From a checkpoint of a small image classifier: trained on capsule endoscopy frames (Kvasir-Capsule), 89.7 epochs.
Rows from block 4 of a small image classifier, named by matrix and row number. Rows with one number belong to one neuron. Each number is 500 + 40 x the weight over its row's rms, rounded and kept within 0 to 999. All counts start at 0. Numbers have three digits each.
After each neuron's rows are labels from the 100 images, of 14848, where the neuron reaches its highest value: "responds to" is what is common among them. Only what is clearly more common there than usual is listed. The data: capsule endoscopy frames (Kvasir-Capsule).
# fc1: MLP up (model.blocks.4.mlp.fc1.weight, 384x128), inputs 0-127
# fc2: MLP down (model.blocks.4.mlp.fc2.weight, 128x384, transposed), outputs 0-127

fc1.380:517479582533487486496507465489619532441516544525479504470481474508464500570548488510499553447502491547475545523549452491513526526507521559516519412449519516512517497521501488551487468478503528520517502550504469429518547478500562530506522492546419483540436570449497418473517551552526545464532375456441471484540443533497431543448497501546523497478470418550485526523479465417483464502447
fc2.380:486541472535455576421474474567506557459467546500462506595427560524510497489501464533486439444568504507522456459552526443554533507536561473436531482474458520543469459525516507506493513503475483518513478429494504607565461486588478507537490486433491510476523561509491465454485530506487433476505460475475504489570532473504483504492485543488518470527533506489616479427493501495527500465382
responds to: finding: pylorus

fc1.167:433461585584453566513416497484540490521479558446473485452484529503464429525460466481616555530539511495483519528447404506483502445489566490511515421495496562502522506494523470482521531545517505475496483486542489442436536465458502560397502466595492492550544498481521573507510532480548524467566482487490502476461466531486533467478453549473506471490574447489513521476502460549480503549499
fc2.167:563472482485453455494464516516585507520483549489512495527442532504489473465506498515526456414488503571519425507475503470514440516567522505493451476498515439484505484465401456477538472557517505521537462424485524443513539399559526453535545522547517546509544524570431582548454478542485454520527485493501438455491502451535450500571472517533545527495440601478509457497543503486550512565480
responds to: finding: pylorus

fc1.341:524557478529434545529519522550496590495379548499527476503569458411480478514554467475483494529491512558493450455474550505501510494456452434517525518515496517429521463473501516535446477508487531494471440525441536507441478522549461567484514467525483552450501510554512496474445462489527557514536493510561452590531502433520513498494475521526511585496552504538553494431539474388493443450500
fc2.341:590471462465513554481467483513455486501504497415563546533511540513558526526473529557508496483494528505483536526504381448530497541547557518546458565488491497467502510559555513450468469531538548426499528429492434450516546570519445489472525560465497478545566461471446499551424498547531518531500470530465476475532468421508514509458488499521505496478420548476536537507413461486547451444470
responds to: finding: ileocecal valve

fc1.378:531477520506449518535524511538446446435443502508504482467540472496500528460503521519519555468479527541571538499521409503574493477412489509488511437498503501548500538406427451531492504478603466522511520581473460506562430465495514516434478503505502450459504509508497474471518496489480537509515518432405462511535516521467563530453554541518561571469501437508434501598559486484563503522540
fc2.378:444473484602497471529503470490421482548527539528399565603526478612517509481452561437504476452461423528577480510502437526530482459487487526549544544433473480471529536501492489474519517495541479519536534453543470462484469497464555533511537517382467496470517497474528476482485489554461509485502602480465446498530452519506506422462534467512520546517542528502534544489486495498492541464512
responds to: finding: reduced mucosal view

fc1.321:552501497506494523468528535478529558564517452493496416452530447545378462519495465457433467523489504509541496498457495497517432477473583500495405511574543572469520488516519557483472459501518472604450522428498559492547537513471542551548509484514537475504492499478434469532495463517550477506445470502466511553474430484525589534487474506411457510447482502445518517519480525568542499466515
fc2.321:586494522513544563511546572466578536537502469484533481549530446474509440534457504563516480572555515531529473477456471534479453570473485472472439504553531532440534521529531428536487556554483483466520565527471484455489512528459473522444541467454493514518541527481479518520570500465500453503503477460528481546450486420402507496530555493462470493488487472458479503435399536545490421567467
responds to: finding: reduced mucosal view; finding: angiectasia

fc1.57:477528462519438529498526558513544515515525497470446474497543562517546499510578509470553513503471415513486560441487513457453560526486511519442498441537496460560465475573488513462539488512483492476473549455522430485525521507577453534430532552477451525476526464552524485539459506535524509494398578481470522432546571535501468541442570554476497478457440448448487478522434447531466492570505
fc2.57:523536591523505534481460431551507546554412461521592520488539479488553473503444493479526479490516558431509559510493575429460510467498438485516467475563521469523471543490488461501456468430540500526471588411459538463475476452552433494470506553492477490561488480550525473428440500556496543499554524537553495473467449477464432501495567487493534518471482520555491473489507543501556500530447
responds to: finding: reduced mucosal view

fc1.78:533440547535495458521463466481582488553573447570496526470516537455505532547552549471575454483455529514518497466460442540475574577435439482531480513517523524508496497472520504483557479531543515484544433554457540382482441463508524505441487545572532429426497447460530515409458550517502509496511461443495514469502486541556521508484515448467512451465519523530505530567495508509458470487493
fc2.78:562443509481475554517482490469481457527400499457590556536536440472491552523493439451478484568497522504455431479533556489536384567574498542501551456473532448510450504540455595494417483517440504532502547502506475491498552477557548488539529482460484526453506495533458545503553500537510499538496560558514460442479531442529466503481544512503464497481473521501527477504453509484572438476539
responds to: finding: ileocecal valve

fc1.1:477482506483552535529496506474495484540503534526496470450504480496504388498560474429527448496522494496455498502542473468509506442579482465537506488423456540490521535443467501570474539560475447536512477530564514431473534535579499544468507474502487489485518546530545522518504555587466451497461515534474528450529545697451466518517509543504504480480484492456466455546482441464469493491454
fc2.1:490511471493462452489521551541427507422463450497541529532511447485506466474567507445519523504512494414488481518517523527468524513527494517551453511474470439508552515510587461475467418550514451499530465445472451476527546534535511505427495479469546590493498481469591445504512517556500509478447536503521529501511503587402547594416451572455451531537516455506508507506470515559520505516444
responds to: finding: angiectasia; finding: reduced mucosal view

fc1.238:477455455596479515491549475512485545458574516535411536498491484568541435576533481465501565572460443477560464517425456517542463568501498507418459466457501482538490455513477431519449484477508546452498523516558495401481500492487486585467465507518546497505482532525535501529432506501414414492485535478497477582466480554536535551500505535468533482452536507478542489486455521517496521522483
fc2.238:515421345528512479444492491506483529535467501551524584514453463469542473545511458494537548489544554543428481503538506545499499532512480464480464437558457561501459496500508496481496485511434571505460543482589607517506466498496483478451470502478471473505479467481542465505472484555446532527462518514440521562524450527516509512496492495487537483519520398528507463466594586495511462539538
responds to: finding: lymphangiectasia

fc1.192:455431493450570578548461490480475522460484512470454468395521456520517474539499527513531468556505467536533570491566534476461442558521515525521486448523487569462391443427502503495546535434540516513520507484501565472555560417525497562521530588538508441470518449522408471493474452515505488466529532525508528555558467487509478503477443527485507530512535521439472534471506507473563518502504
fc2.192:457471480481481544482471492474536549551450546505491514480514502501526466507507500537509429524543487459587509529424473467495481450558500492512503533412540563529477473474517483499436509463428512501502505579489530465487466443517572578509476478548474461544446439535507496475607494453512407585579456466507588522447527534473495550528441567452516496498498564507477549504492523549511526450473
responds to: finding: ulcer

fc1.271:494444498554505586533580524555467470563468426500477506497536426526474487510453527453520517532457532482544484541528486418439470487532449539505467533530545517489534527538554561497454479416498438462630493449469462451565509535453464498508521476500492484519492487554496507538496549531500512442495507398437488478540449574506513531451497519451439488522534465529473569514507495452492535545503
fc2.271:523548528511435554497566534490486498463473478572514486497476554531549486470492525485467504466560523431529481444471562539482377495463533456426461481500499505560514455451518440451525490511506571518519486480482546486467474488487504478525566506495539503551558474527474452490474620448376461556555443485518497541503480557525509432523484555515509530553503496511486474495496579482502524466424
responds to: finding: foreign body

fc1.358:414505499520491523528494512505523612438482534499592525482436501515432470498495545488419556498448472535474495526490509489512457516498444550439492499457533452476533528533540513555485525466456514474514536582475443439582417478502526483525642563459492574476445481518497497531498491515454470490479480544508504445537500539478451478556565529478465418522533460512500522517487529550485475485474
fc2.358:500534529474448459485455549459532539437506455493482502556502491534434487522543525492505520490466520489527549517475527496539490549600516416428450465485489451543536465583536407559577514471434543500588479496492468531502496468572402437546485491540566501497477493489486496513552511484449463524507423494501500491505515487481577505451474566483527484477559460487528472570480444502437453523540
responds to: finding: pylorus

fc1.216:513503593527516566459494525518450497494441535523475452451468535461446485522486498493506456566498480476475512454539519587497510523462544480517600479550478505451493434510519495497486475502429530587512459483537489394457516472522546450553450489465471492531479510467451487493499482469519518468515577533504521529437484473518558491503499479496524507483447411560514518615469513512467463530632
fc2.216:517490457538435495555458514582484491443543624442487587530504568495520507547520488506473505495498482530463428551478531508523534484508464531529466434507474474492533447504458417521551495498455541500520474484512489498584513565554437474453544501476580506497518496470495463474499466539577540558514417526520462467413473540481500474529494524451527483454489491466401493540485484465491551549441
responds to: finding: pylorus

fc1.184:424457546478480520504500454479551452490516502473525514441461487531527549571545460487542513452482544513530515483510492451505550476518468505499474432591500486543472453473561442502506470544570465497459463524494499500524503393521598445529449543497551494451494556595557571486463497495520553438437559515464563512518515522491444489546480483492478436459464556473506485551489404515458532492526
fc2.184:526487580527537431492436499485484475525468529503486504453473441498542504542486476528505500485484523437487466587506465426521523448556492512485471516523573568524495475518537528583465492472529511503493520526470433478602552429532500449465545490470446561435415526547452452474487533504560471478517505452506464498527504551518507379512539523499508480566493538557588504509497519455554476461441
responds to: finding: foreign body

fc1.99:531444518487428534560556596486555476559490511524500477474528542490501506524467582545571462485440481470582510525515450579475555525379479440489502513537513524544525446485465434470502461450512553507525497498473487483533507498528557467484453499479470494485440459452497505536442526506498461518503452488478538545402484475487538511467454601529518483489506424525508539475534465485411544514527
fc2.99:467510516535452519456583524542466463513454486470497554429453504465479556456439555522512488465483627508542437519514510487469541473516514552502534494491435597508510498540484486512456413457540516511502542550537531506436485530494488465467517414515516516538555488434551465541496463481560467551522581448520433489570507475512547451512432470457513547567430497531491515500508491495489480447469
responds to: finding: foreign body

fc1.224:493500534547527523524514505467504472512538456532507426456527493502459486521524514549530511522560484587463540540457462547496652557491501505490384523511504478504439569444448483553481447475497485452515498504501527440521462496514534536516508484531443485463549586556565455462474446446529500465511538503439501577486482471532492539458573511494549514516505441515453467511527447420465481449490
fc2.224:472431507501454451503524522598574527479526534534509468559521470509514600451536484566538551533502528507482517451518522576453491511508531481520442472412511576585496472488425528521463487443489501519522503412482418532545552493494480549528519459512520498493537468419454498435508478507496447562472511477521459498495560569460524493467514540436445410509476502458469501526489480472507460502556
responds to: finding: reduced mucosal view

fc1.51:506513462513506407513512553486483468460432574492524424471514425472554559500579488566536435534513505501484526461487503524398563485510499523534489461519475529577457452448470461493417545548488478491481555544535503464529490538526460551535523476473571503464523514505519501497483478471442436521475504524530544507434544513511477470451471547458557519474517591507517537568482475464445558548429
fc2.51:442510562501510502473521457545540487505555490461480458516495541570493557526534464573436476476496468533495591487481508492519511557531499476539512533494537603526506551542556441503480475452579502495574447492556500449513442479565512512457447447473494554563486419456450421466547488521511536495501477473431470521515565480443474526536482463537461526501447507424519489464511418510485512429528
responds to: finding: lymphangiectasia

fc1.179:503473556527380471493518567525542469504505446528560464456517447525479508434530533571533577500507512561524500475493441504565443518488533509565539468450581428500495511463480518518489530510494516538519473460462531509518516449542541444540492498468544521477460459530453510546475499506488463546469502449472419487476441514469517480537487538520523506435444484498496405623547436566482535517511
fc2.179:492545447491550514522473510524489517601512520508493449542497490539479511462537394535548487441491463455511543539510502495506452469467391495505467418456552548489518530538508531544508486539543482472523542476492387409440490495469479514534527446484441516479496518527529524538515543572497526471550541573444484486515547467443480556525470596524514465489491478475524485541523424550456574492503
responds to: finding: reduced mucosal view

fc1.154:512438546500558487501479569546521592442539600476483491445539480472481503489416490474523466540472546482456540536504436511507477542441526472534476542487495477504459500468510465484454523508501462495561511477466549500552592483504560534519506531541475415469454448529517490515480567457488518523408550542506506468555411485492493464451482409562511542459488522484458558459550464454536520528551
fc2.154:495486587450541510478560442447539540456500532461480470517453472553513385501489481596544462559555564434470436541497443500537503492434548453482549505504493519527549437581468505472483491501475492532502477487497495564542500454544496471549521495509458573455507487544507499497522531528516456547524529564527529513553501542419440482452564439505474552469462471512455516475484518541568487504440
responds to: finding: blood fresh

fc1.225:452488559511488507439521564464428503499486462533434484536545442464506482584519488409423456551531494504543558505478508497502539516506522484571453459491508578575545454574488460550464544503460472501532408531458549487530553493508389500550480444462518516542540426509455502504500539478473480501478493426445496477472547507506546467478495438484514525532559488560522527532573486508467486503523
fc2.225:538506474529499483548506516505500527485537491501485525529554483498513591412545485456460489520490525525465479480504516483486489492485479540473525473470550490536538493574492432561487502445500567546455503537558509499545505463482397434449538586492403535447566447449505536534522542462465400454533509529489508473516529542463473499491556459465544488527422515515427548464580571448501449467491
responds to: finding: blood fresh

fc1.213:519461530437413587481550496512489480490547506479488464428518509558445478452539504509495483511479440545532513488500560449502474484478536492545511493454577428445474516536554477513502479460486559544524496579527528415508580467481489455517525451511488534514366525487478507566471481487485489519572481428425502522554533491537479508582581444563484460474524483468539550492505485490513484473482
fc2.213:502475542497532575491469525511454522524452541445525464491457622546447532451482449468498428545485515556485433562497509451434513494523537436550504600468487446511487501508447467521492478505501484513502556507518525476504477448522494497488488513549505474477430462528466487496571501443514430506523493530501592578540563495538551490417475528572468560476486450412487515494490539558490511460459
responds to: finding: ulcer

fc1.330:489546536435460495433523510477561534502536543455506469491495587603440427532523494521446473481466490526516489510458467434543457548418477532551491536525553483520506461495533466539504475544477492459452520527534471495524486549536480540561454531499552531434483443482513498549469568485492483532488538471486472451466510510410526521518538556527476552476517444403511395551512471590480522477504
fc2.330:617525475449508464474535488514565526522492555477470422420477507557580442434520521506421510470470514556496509473493490544512531533508562546502483517467449516515545490499492519495511495506538546453521433471432480477466431474491471486485483519541557555538539494474425488451495467472561550496527527547527405472525566509505555543536572533483459481443395491469491514570465492508530463483486
responds to: finding: angiectasia