A small image classifier, trained from scratch: depths [3, 6, 3].
Rows from block 2 of a small image classifier, named by matrix and row number. Rows with one number belong to one neuron. Each number is 50 + 15 x the weight over its row's rms, rounded and kept within 0 to 99. All counts start at 0.
Before each neuron's rows are labels from the 100 images, of 14848, where the neuron reaches its highest value: "top examples" is what is common among them; "patch colour" is the nearest of a few named colours to the mean colour under the peak. Only what is clearly more common there than usual is listed. The data: capsule endoscopy frames (Kvasir-Capsule). In brackets: how many of the 100.
# fc1: MLP up (model.blocks.2.mlp.fc1.weight, 192x64), inputs 0-63
# fc2: MLP down (model.blocks.2.mlp.fc2.weight, 64x192, transposed), outputs 0-63

top examples: finding: foreign body (59)
patch colour: yellow (31)
fc1.46:69 60 66 34 35 32 41 63 41 76 47 48 51 31 69 62 53 50 26 28 43 57 32 46 37 51 66 46 53 28 36 43 64 54 52 45 46 64 53 56 54 52 41 34 73 57 87 70 46 66 34 43 45 32 48 40 30 66 51 54 68 82 96 39
fc2.46:49 66 35 43 51 48 41 33 35 12 52 61 54 50 59 27 71 73 39 29 62 54 51 51 34 53 59 55 53 58 49 52 40 92 45 28 26 83 27 61 61 56 64 47 26 48 78 70 42 51 62 41 66 63 56 61 70 30 51 36 42 61 56 54

top examples: finding: ileocecal valve (52)
patch colour: orange (35)
fc1.28:56 48 66 58 63 76 49 52 32 40 65 52 22 40 34 73 77 47 26 51 53 76 22 66 36 44 51 67 77 64 48 42 50 75 65 33 46 75 65 58 46 41 51 26 57 56 54 52 42 37 45 43 25 42 55 62 22 56 58 34 31 26 49 61
fc2.28:40 45 17 64 51 38 59 61 52 51 65 65 38 44 41 32 36 55 47 36 50 35 90 42 55 39 35 50 61 51 52 32 08 50 76 91 44 20 73 44 53 45 68 43 49 63 69 41 46 63 65 62 38 54 40 54 68 63 52 36 56 44 61 44

top examples: finding: ileocecal valve (32)
patch colour: orange (35)
fc1.75:39 71 56 83 73 63 24 67 45 67 48 62 60 12 45 35 39 57 35 35 51 41 48 34 46 35 74 72 72 57 24 34 40 47 55 46 38 57 36 57 33 28 44 33 61 44 66 48 49 59 50 83 57 32 65 54 40 29 65 36 48 57 61 55
fc2.75:56 49 72 61 44 39 48 29 24 66 41 33 57 49 52 70 38 34 45 57 41 36 54 54 95 62 59 52 20 48 19 49 57 73 43 55 49 50 63 58 30 48 68 49 39 39 72 53 46 79 59 60 57 52 66 61 76 54 40 70 29 34 23 39

top examples: finding: foreign body (25); finding: pylorus (25)
patch colour: grey (67)
fc1.8:65 50 37 70 65 51 55 61 47 46 44 80 41 27 34 74 59 50 47 50 53 53 65 22 40 43 59 50 49 71 43 32 44 62 48 64 43 26 28 49 34 32 48 40 75 79 49 69 14 51 23 32 56 52 42 29 42 62 50 66 58 66 82 57
fc2.8:62 56 56 56 72 18 59 67 61 28 41 43 48 38 57 36 71 51 56 25 25 41 72 53 28 16 37 53 24 63 44 38 42 82 58 63 51 58 44 55 53 71 59 73 64 47 60 56 23 28 31 76 68 52 53 54 31 52 56 58 44 46 50 56

top examples: finding: reduced mucosal view (30)
patch colour: grey (28)
fc1.182:47 70 63 82 55 45 69 42 29 69 50 43 66 41 51 69 65 75 44 51 68 58 47 26 40 40 86 53 39 62 49 47 31 71 59 48 30 56 38 40 26 70 58 34 39 57 55 31 64 43 39 76 38 65 55 25 24 23 40 55 50 40 43 45
fc2.182:64 27 54 75 46 52 42 39 78 55 32 40 47 62 59 50 33 58 59 26 36 81 42 22 53 38 67 49 47 12 69 41 38 69 24 57 63 37 45 52 43 45 44 62 84 54 48 49 49 63 65 67 49 66 40 32 63 61 45 41 33 25 66 59

top examples: finding: ileocecal valve (87)
patch colour: orange (47)
fc1.65:54 65 34 46 43 70 34 55 22 44 50 56 10 19 39 64 37 35 39 68 57 52 53 76 16 51 55 57 83 64 57 44 74 69 51 41 65 51 54 47 58 47 77 48 45 58 26 63 54 48 20 75 64 55 59 38 43 45 35 42 50 51 57 53
fc2.65:43 55 58 55 81 76 51 25 36 55 79 46 56 75 39 70 71 42 32 58 66 32 56 41 62 58 45 46 63 35 42 35 40 75 32 41 45 44 63 61 53 42 23 72 56 37 31 70 51 33 41 60 50 42 63 82 19 46 41 58 46 34 43 34

top examples: finding: foreign body (40)
patch colour: pink (31); grey (29)
fc1.191:40 78 43 93 44 45 42 59 44 45 34 53 39 42 32 35 65 50 47 17 63 54 29 66 48 57 58 51 64 54 56 41 70 24 62 64 20 77 16 32 46 58 61 65 44 58 43 46 44 60 49 49 67 40 45 59 22 49 31 60 61 57 72 43
fc2.191:75 61 55 63 42 37 18 49 39 55 30 66 52 38 56 43 45 50 87 25 62 47 31 60 52 18 45 32 72 48 63 92 48 69 55 51 49 38 42 61 44 48 48 24 47 73 63 62 34 42 41 46 22 66 47 67 52 36 39 40 60 64 51 50

top examples: finding: reduced mucosal view (35)
patch colour: grey (55)
fc1.62:42 56 61 50 69 60 37 75 45 50 46 40 36 50 33 66 69 64 48 57 26 55 36 57 44 57 57 56 58 34 68 41 14 53 46 47 36 46 28 40 48 50 64 58 63 66 48 61 36 53 32 83 31 80 78 46 22 53 57 14 41 30 63 66
fc2.62:73 59 48 53 32 66 54 70 47 38 43 50 36 38 62 72 50 42 44 36 33 44 41 77 75 36 01 28 51 68 52 27 66 59 35 42 60 71 40 44 58 36 54 32 50 47 46 69 49 32 35 45 64 38 41 37 65 62 52 52 56 59 37 88

top examples: finding: foreign body (43); finding: lymphangiectasia (41)
patch colour: pink (36)
fc1.101:48 72 43 49 38 46 38 73 57 47 21 60 28 19 57 53 46 72 36 26 81 51 49 27 55 42 68 49 80 52 68 66 46 46 54 64 60 74 28 46 61 33 31 59 47 62 55 48 39 65 42 63 40 48 33 42 22 31 22 66 43 56 66 46
fc2.101:53 44 45 67 77 49 70 30 57 31 42 56 53 50 51 78 55 77 65 43 33 66 46 55 51 20 31 50 66 36 45 68 65 34 60 31 57 71 35 36 51 39 25 56 57 74 63 62 10 30 33 60 40 68 48 59 56 28 66 56 40 37 55 44

top examples: finding: foreign body (56)
patch colour: pink (26); grey (26)
fc1.25:62 62 69 63 36 27 31 34 30 45 40 35 73 49 48 32 71 48 38 38 50 44 54 47 42 37 76 56 75 57 48 57 61 47 62 28 29 43 63 29 47 37 52 53 35 70 59 74 49 69 49 72 42 32 53 53 25 84 33 77 43 57 69 69
fc2.25:83 38 37 55 55 42 52 26 35 42 55 68 50 17 66 56 81 52 41 32 49 30 39 39 54 25 29 64 61 73 42 54 66 40 55 44 58 48 40 53 54 53 42 49 39 70 76 62 58 66 24 53 38 53 37 23 33 69 58 66 54 73 69 33

top examples: finding: foreign body (33)
patch colour: grey (38); pink (30)
fc1.107:62 55 49 68 41 44 46 53 52 76 21 43 46 61 69 46 57 53 35 35 69 54 22 36 58 26 77 36 70 48 49 40 83 51 52 46 31 42 36 48 54 29 64 31 49 67 29 62 59 70 60 51 65 59 54 59 18 66 21 48 34 51 76 41
fc2.107:35 42 46 90 61 44 63 42 52 36 26 67 35 32 52 31 32 52 62 33 42 44 60 45 80 41 52 51 67 72 48 44 53 64 76 48 52 55 40 31 76 49 57 39 50 77 58 35 66 45 46 48 36 64 31 30 50 23 34 27 67 75 65 54

top examples: finding: reduced mucosal view (28)
patch colour: orange (55)
fc1.21:62 64 66 58 38 99 55 64 50 51 42 34 38 26 25 52 40 56 62 28 47 61 38 45 51 60 55 59 55 40 57 48 39 65 34 44 36 87 40 32 60 42 52 41 56 56 46 59 72 54 41 50 32 39 66 22 30 64 31 33 38 56 82 60
fc2.21:43 67 42 84 56 46 49 81 58 46 63 83 45 59 49 54 77 57 52 35 14 40 37 36 57 26 65 38 35 34 60 56 34 54 53 36 77 43 60 61 43 32 53 46 48 52 48 24 25 47 41 44 51 68 50 74 57 58 44 70 47 56 15 55

top examples: finding: pylorus (58)
patch colour: pink (45); grey (45)
fc1.148:46 42 50 90 54 57 51 56 35 52 19 51 52 30 55 37 31 46 12 48 47 48 20 75 53 39 55 39 41 64 47 61 55 70 58 63 32 58 43 44 46 79 48 20 46 58 39 55 57 46 40 64 62 53 40 62 20 55 44 55 37 54 81 76
fc2.148:49 39 37 60 47 29 65 54 19 49 37 56 45 49 54 21 60 49 85 65 57 54 42 59 72 29 43 31 36 41 72 69 30 50 37 56 71 17 39 43 46 52 40 52 27 67 67 60 60 57 59 58 21 59 33 53 86 47 39 53 67 48 47 62

top examples: finding: ileocecal valve (30)
patch colour: grey (35)
fc1.186:76 52 35 54 49 59 38 68 39 52 42 33 43 40 68 20 19 33 35 69 49 65 54 50 52 34 71 33 76 65 37 53 40 53 77 61 38 49 39 70 64 25 48 59 37 67 74 48 65 66 69 32 45 73 44 32 28 50 41 39 61 54 68 47
fc2.186:38 68 91 52 55 45 50 03 53 44 67 43 53 33 50 49 61 64 63 33 80 52 39 42 47 59 57 46 50 36 44 66 33 53 55 52 43 35 69 72 63 52 66 39 60 71 61 36 34 54 42 35 45 17 60 62 45 58 54 23 52 54 20 34

top examples: finding: ileocecal valve (34); finding: blood fresh (33)
patch colour: pink (42)
fc1.178:70 58 40 58 46 71 48 77 40 41 52 36 31 39 40 28 64 42 40 36 70 58 56 68 43 27 52 67 59 76 38 56 21 57 30 57 41 47 67 29 31 48 56 55 54 47 46 52 25 36 63 81 55 76 64 25 21 71 52 37 36 61 55 40
fc2.178:62 54 26 67 48 57 25 52 27 48 45 43 14 68 66 72 51 81 58 59 62 40 60 34 25 66 69 30 40 57 44 42 34 56 63 74 46 48 63 58 43 32 40 50 59 42 39 59 46 78 34 53 33 29 45 47 51 75 48 44 40 63 76 28

top examples: finding: pylorus (52)
patch colour: grey (45)
fc1.64:65 54 49 86 41 51 22 62 47 42 36 66 43 45 29 46 39 48 27 29 44 61 23 26 26 36 48 53 49 80 54 33 45 55 84 51 31 30 64 66 45 41 68 60 72 66 73 58 37 54 66 59 51 67 44 47 53 68 57 25 57 52 48 53
fc2.64:51 71 29 32 50 41 55 34 36 53 50 23 38 55 59 32 84 62 41 47 51 75 46 39 51 47 72 43 53 34 60 47 61 59 69 65 54 51 33 33 63 60 48 45 63 36 82 54 45 38 45 32 65 59 36 42 50 63 67 28 80 17 15 56

top examples: finding: ileocecal valve (43)
patch colour: orange (56)
fc1.134:41 66 63 48 58 61 59 37 26 30 41 38 40 38 37 45 50 89 36 52 36 55 55 38 57 68 75 48 38 73 40 56 49 50 72 55 42 36 48 54 64 30 58 39 53 91 29 33 49 50 52 93 44 58 45 54 38 39 30 50 26 51 36 69
fc2.134:40 17 66 61 27 52 61 35 57 32 39 63 34 36 37 48 37 56 48 59 57 52 51 63 47 33 56 72 66 42 45 60 43 63 71 24 48 60 17 57 35 80 54 42 48 71 52 53 81 39 45 54 39 56 37 60 76 08 65 63 49 41 39 61

top examples: finding: reduced mucosal view (34); finding: ileocecal valve (30)
patch colour: grey (33)
fc1.10:66 38 45 62 60 67 44 66 31 26 75 55 33 29 48 39 59 47 76 42 35 54 40 31 58 19 60 39 51 50 52 39 32 87 64 41 27 69 34 41 68 49 54 56 66 56 38 47 47 29 55 76 32 63 61 48 25 44 42 65 55 75 70 42
fc2.10:58 67 41 55 12 66 46 58 45 46 34 28 57 04 35 54 25 36 32 52 52 57 47 59 42 51 45 33 52 64 54 54 38 41 49 57 68 56 80 39 50 58 52 69 52 43 48 70 49 76 49 65 61 48 47 43 37 42 61 29 45 99 63 58

top examples: finding: foreign body (58)
patch colour: orange (48); yellow (29)
fc1.13:61 84 58 39 49 29 38 55 65 51 23 44 47 23 50 67 58 53 29 47 43 49 34 56 25 39 45 67 41 48 30 45 68 52 38 54 36 38 27 75 52 66 61 53 41 68 52 42 56 31 38 45 43 53 48 33 37 92 52 49 64 79 71 76
fc2.13:57 70 67 79 58 29 45 32 46 40 41 36 44 61 65 48 41 38 65 53 34 47 64 32 27 40 76 33 34 48 44 28 26 50 59 51 48 41 69 35 46 52 39 46 32 68 47 68 83 54 54 83 42 70 60 73 36 56 23 34 60 47 67 36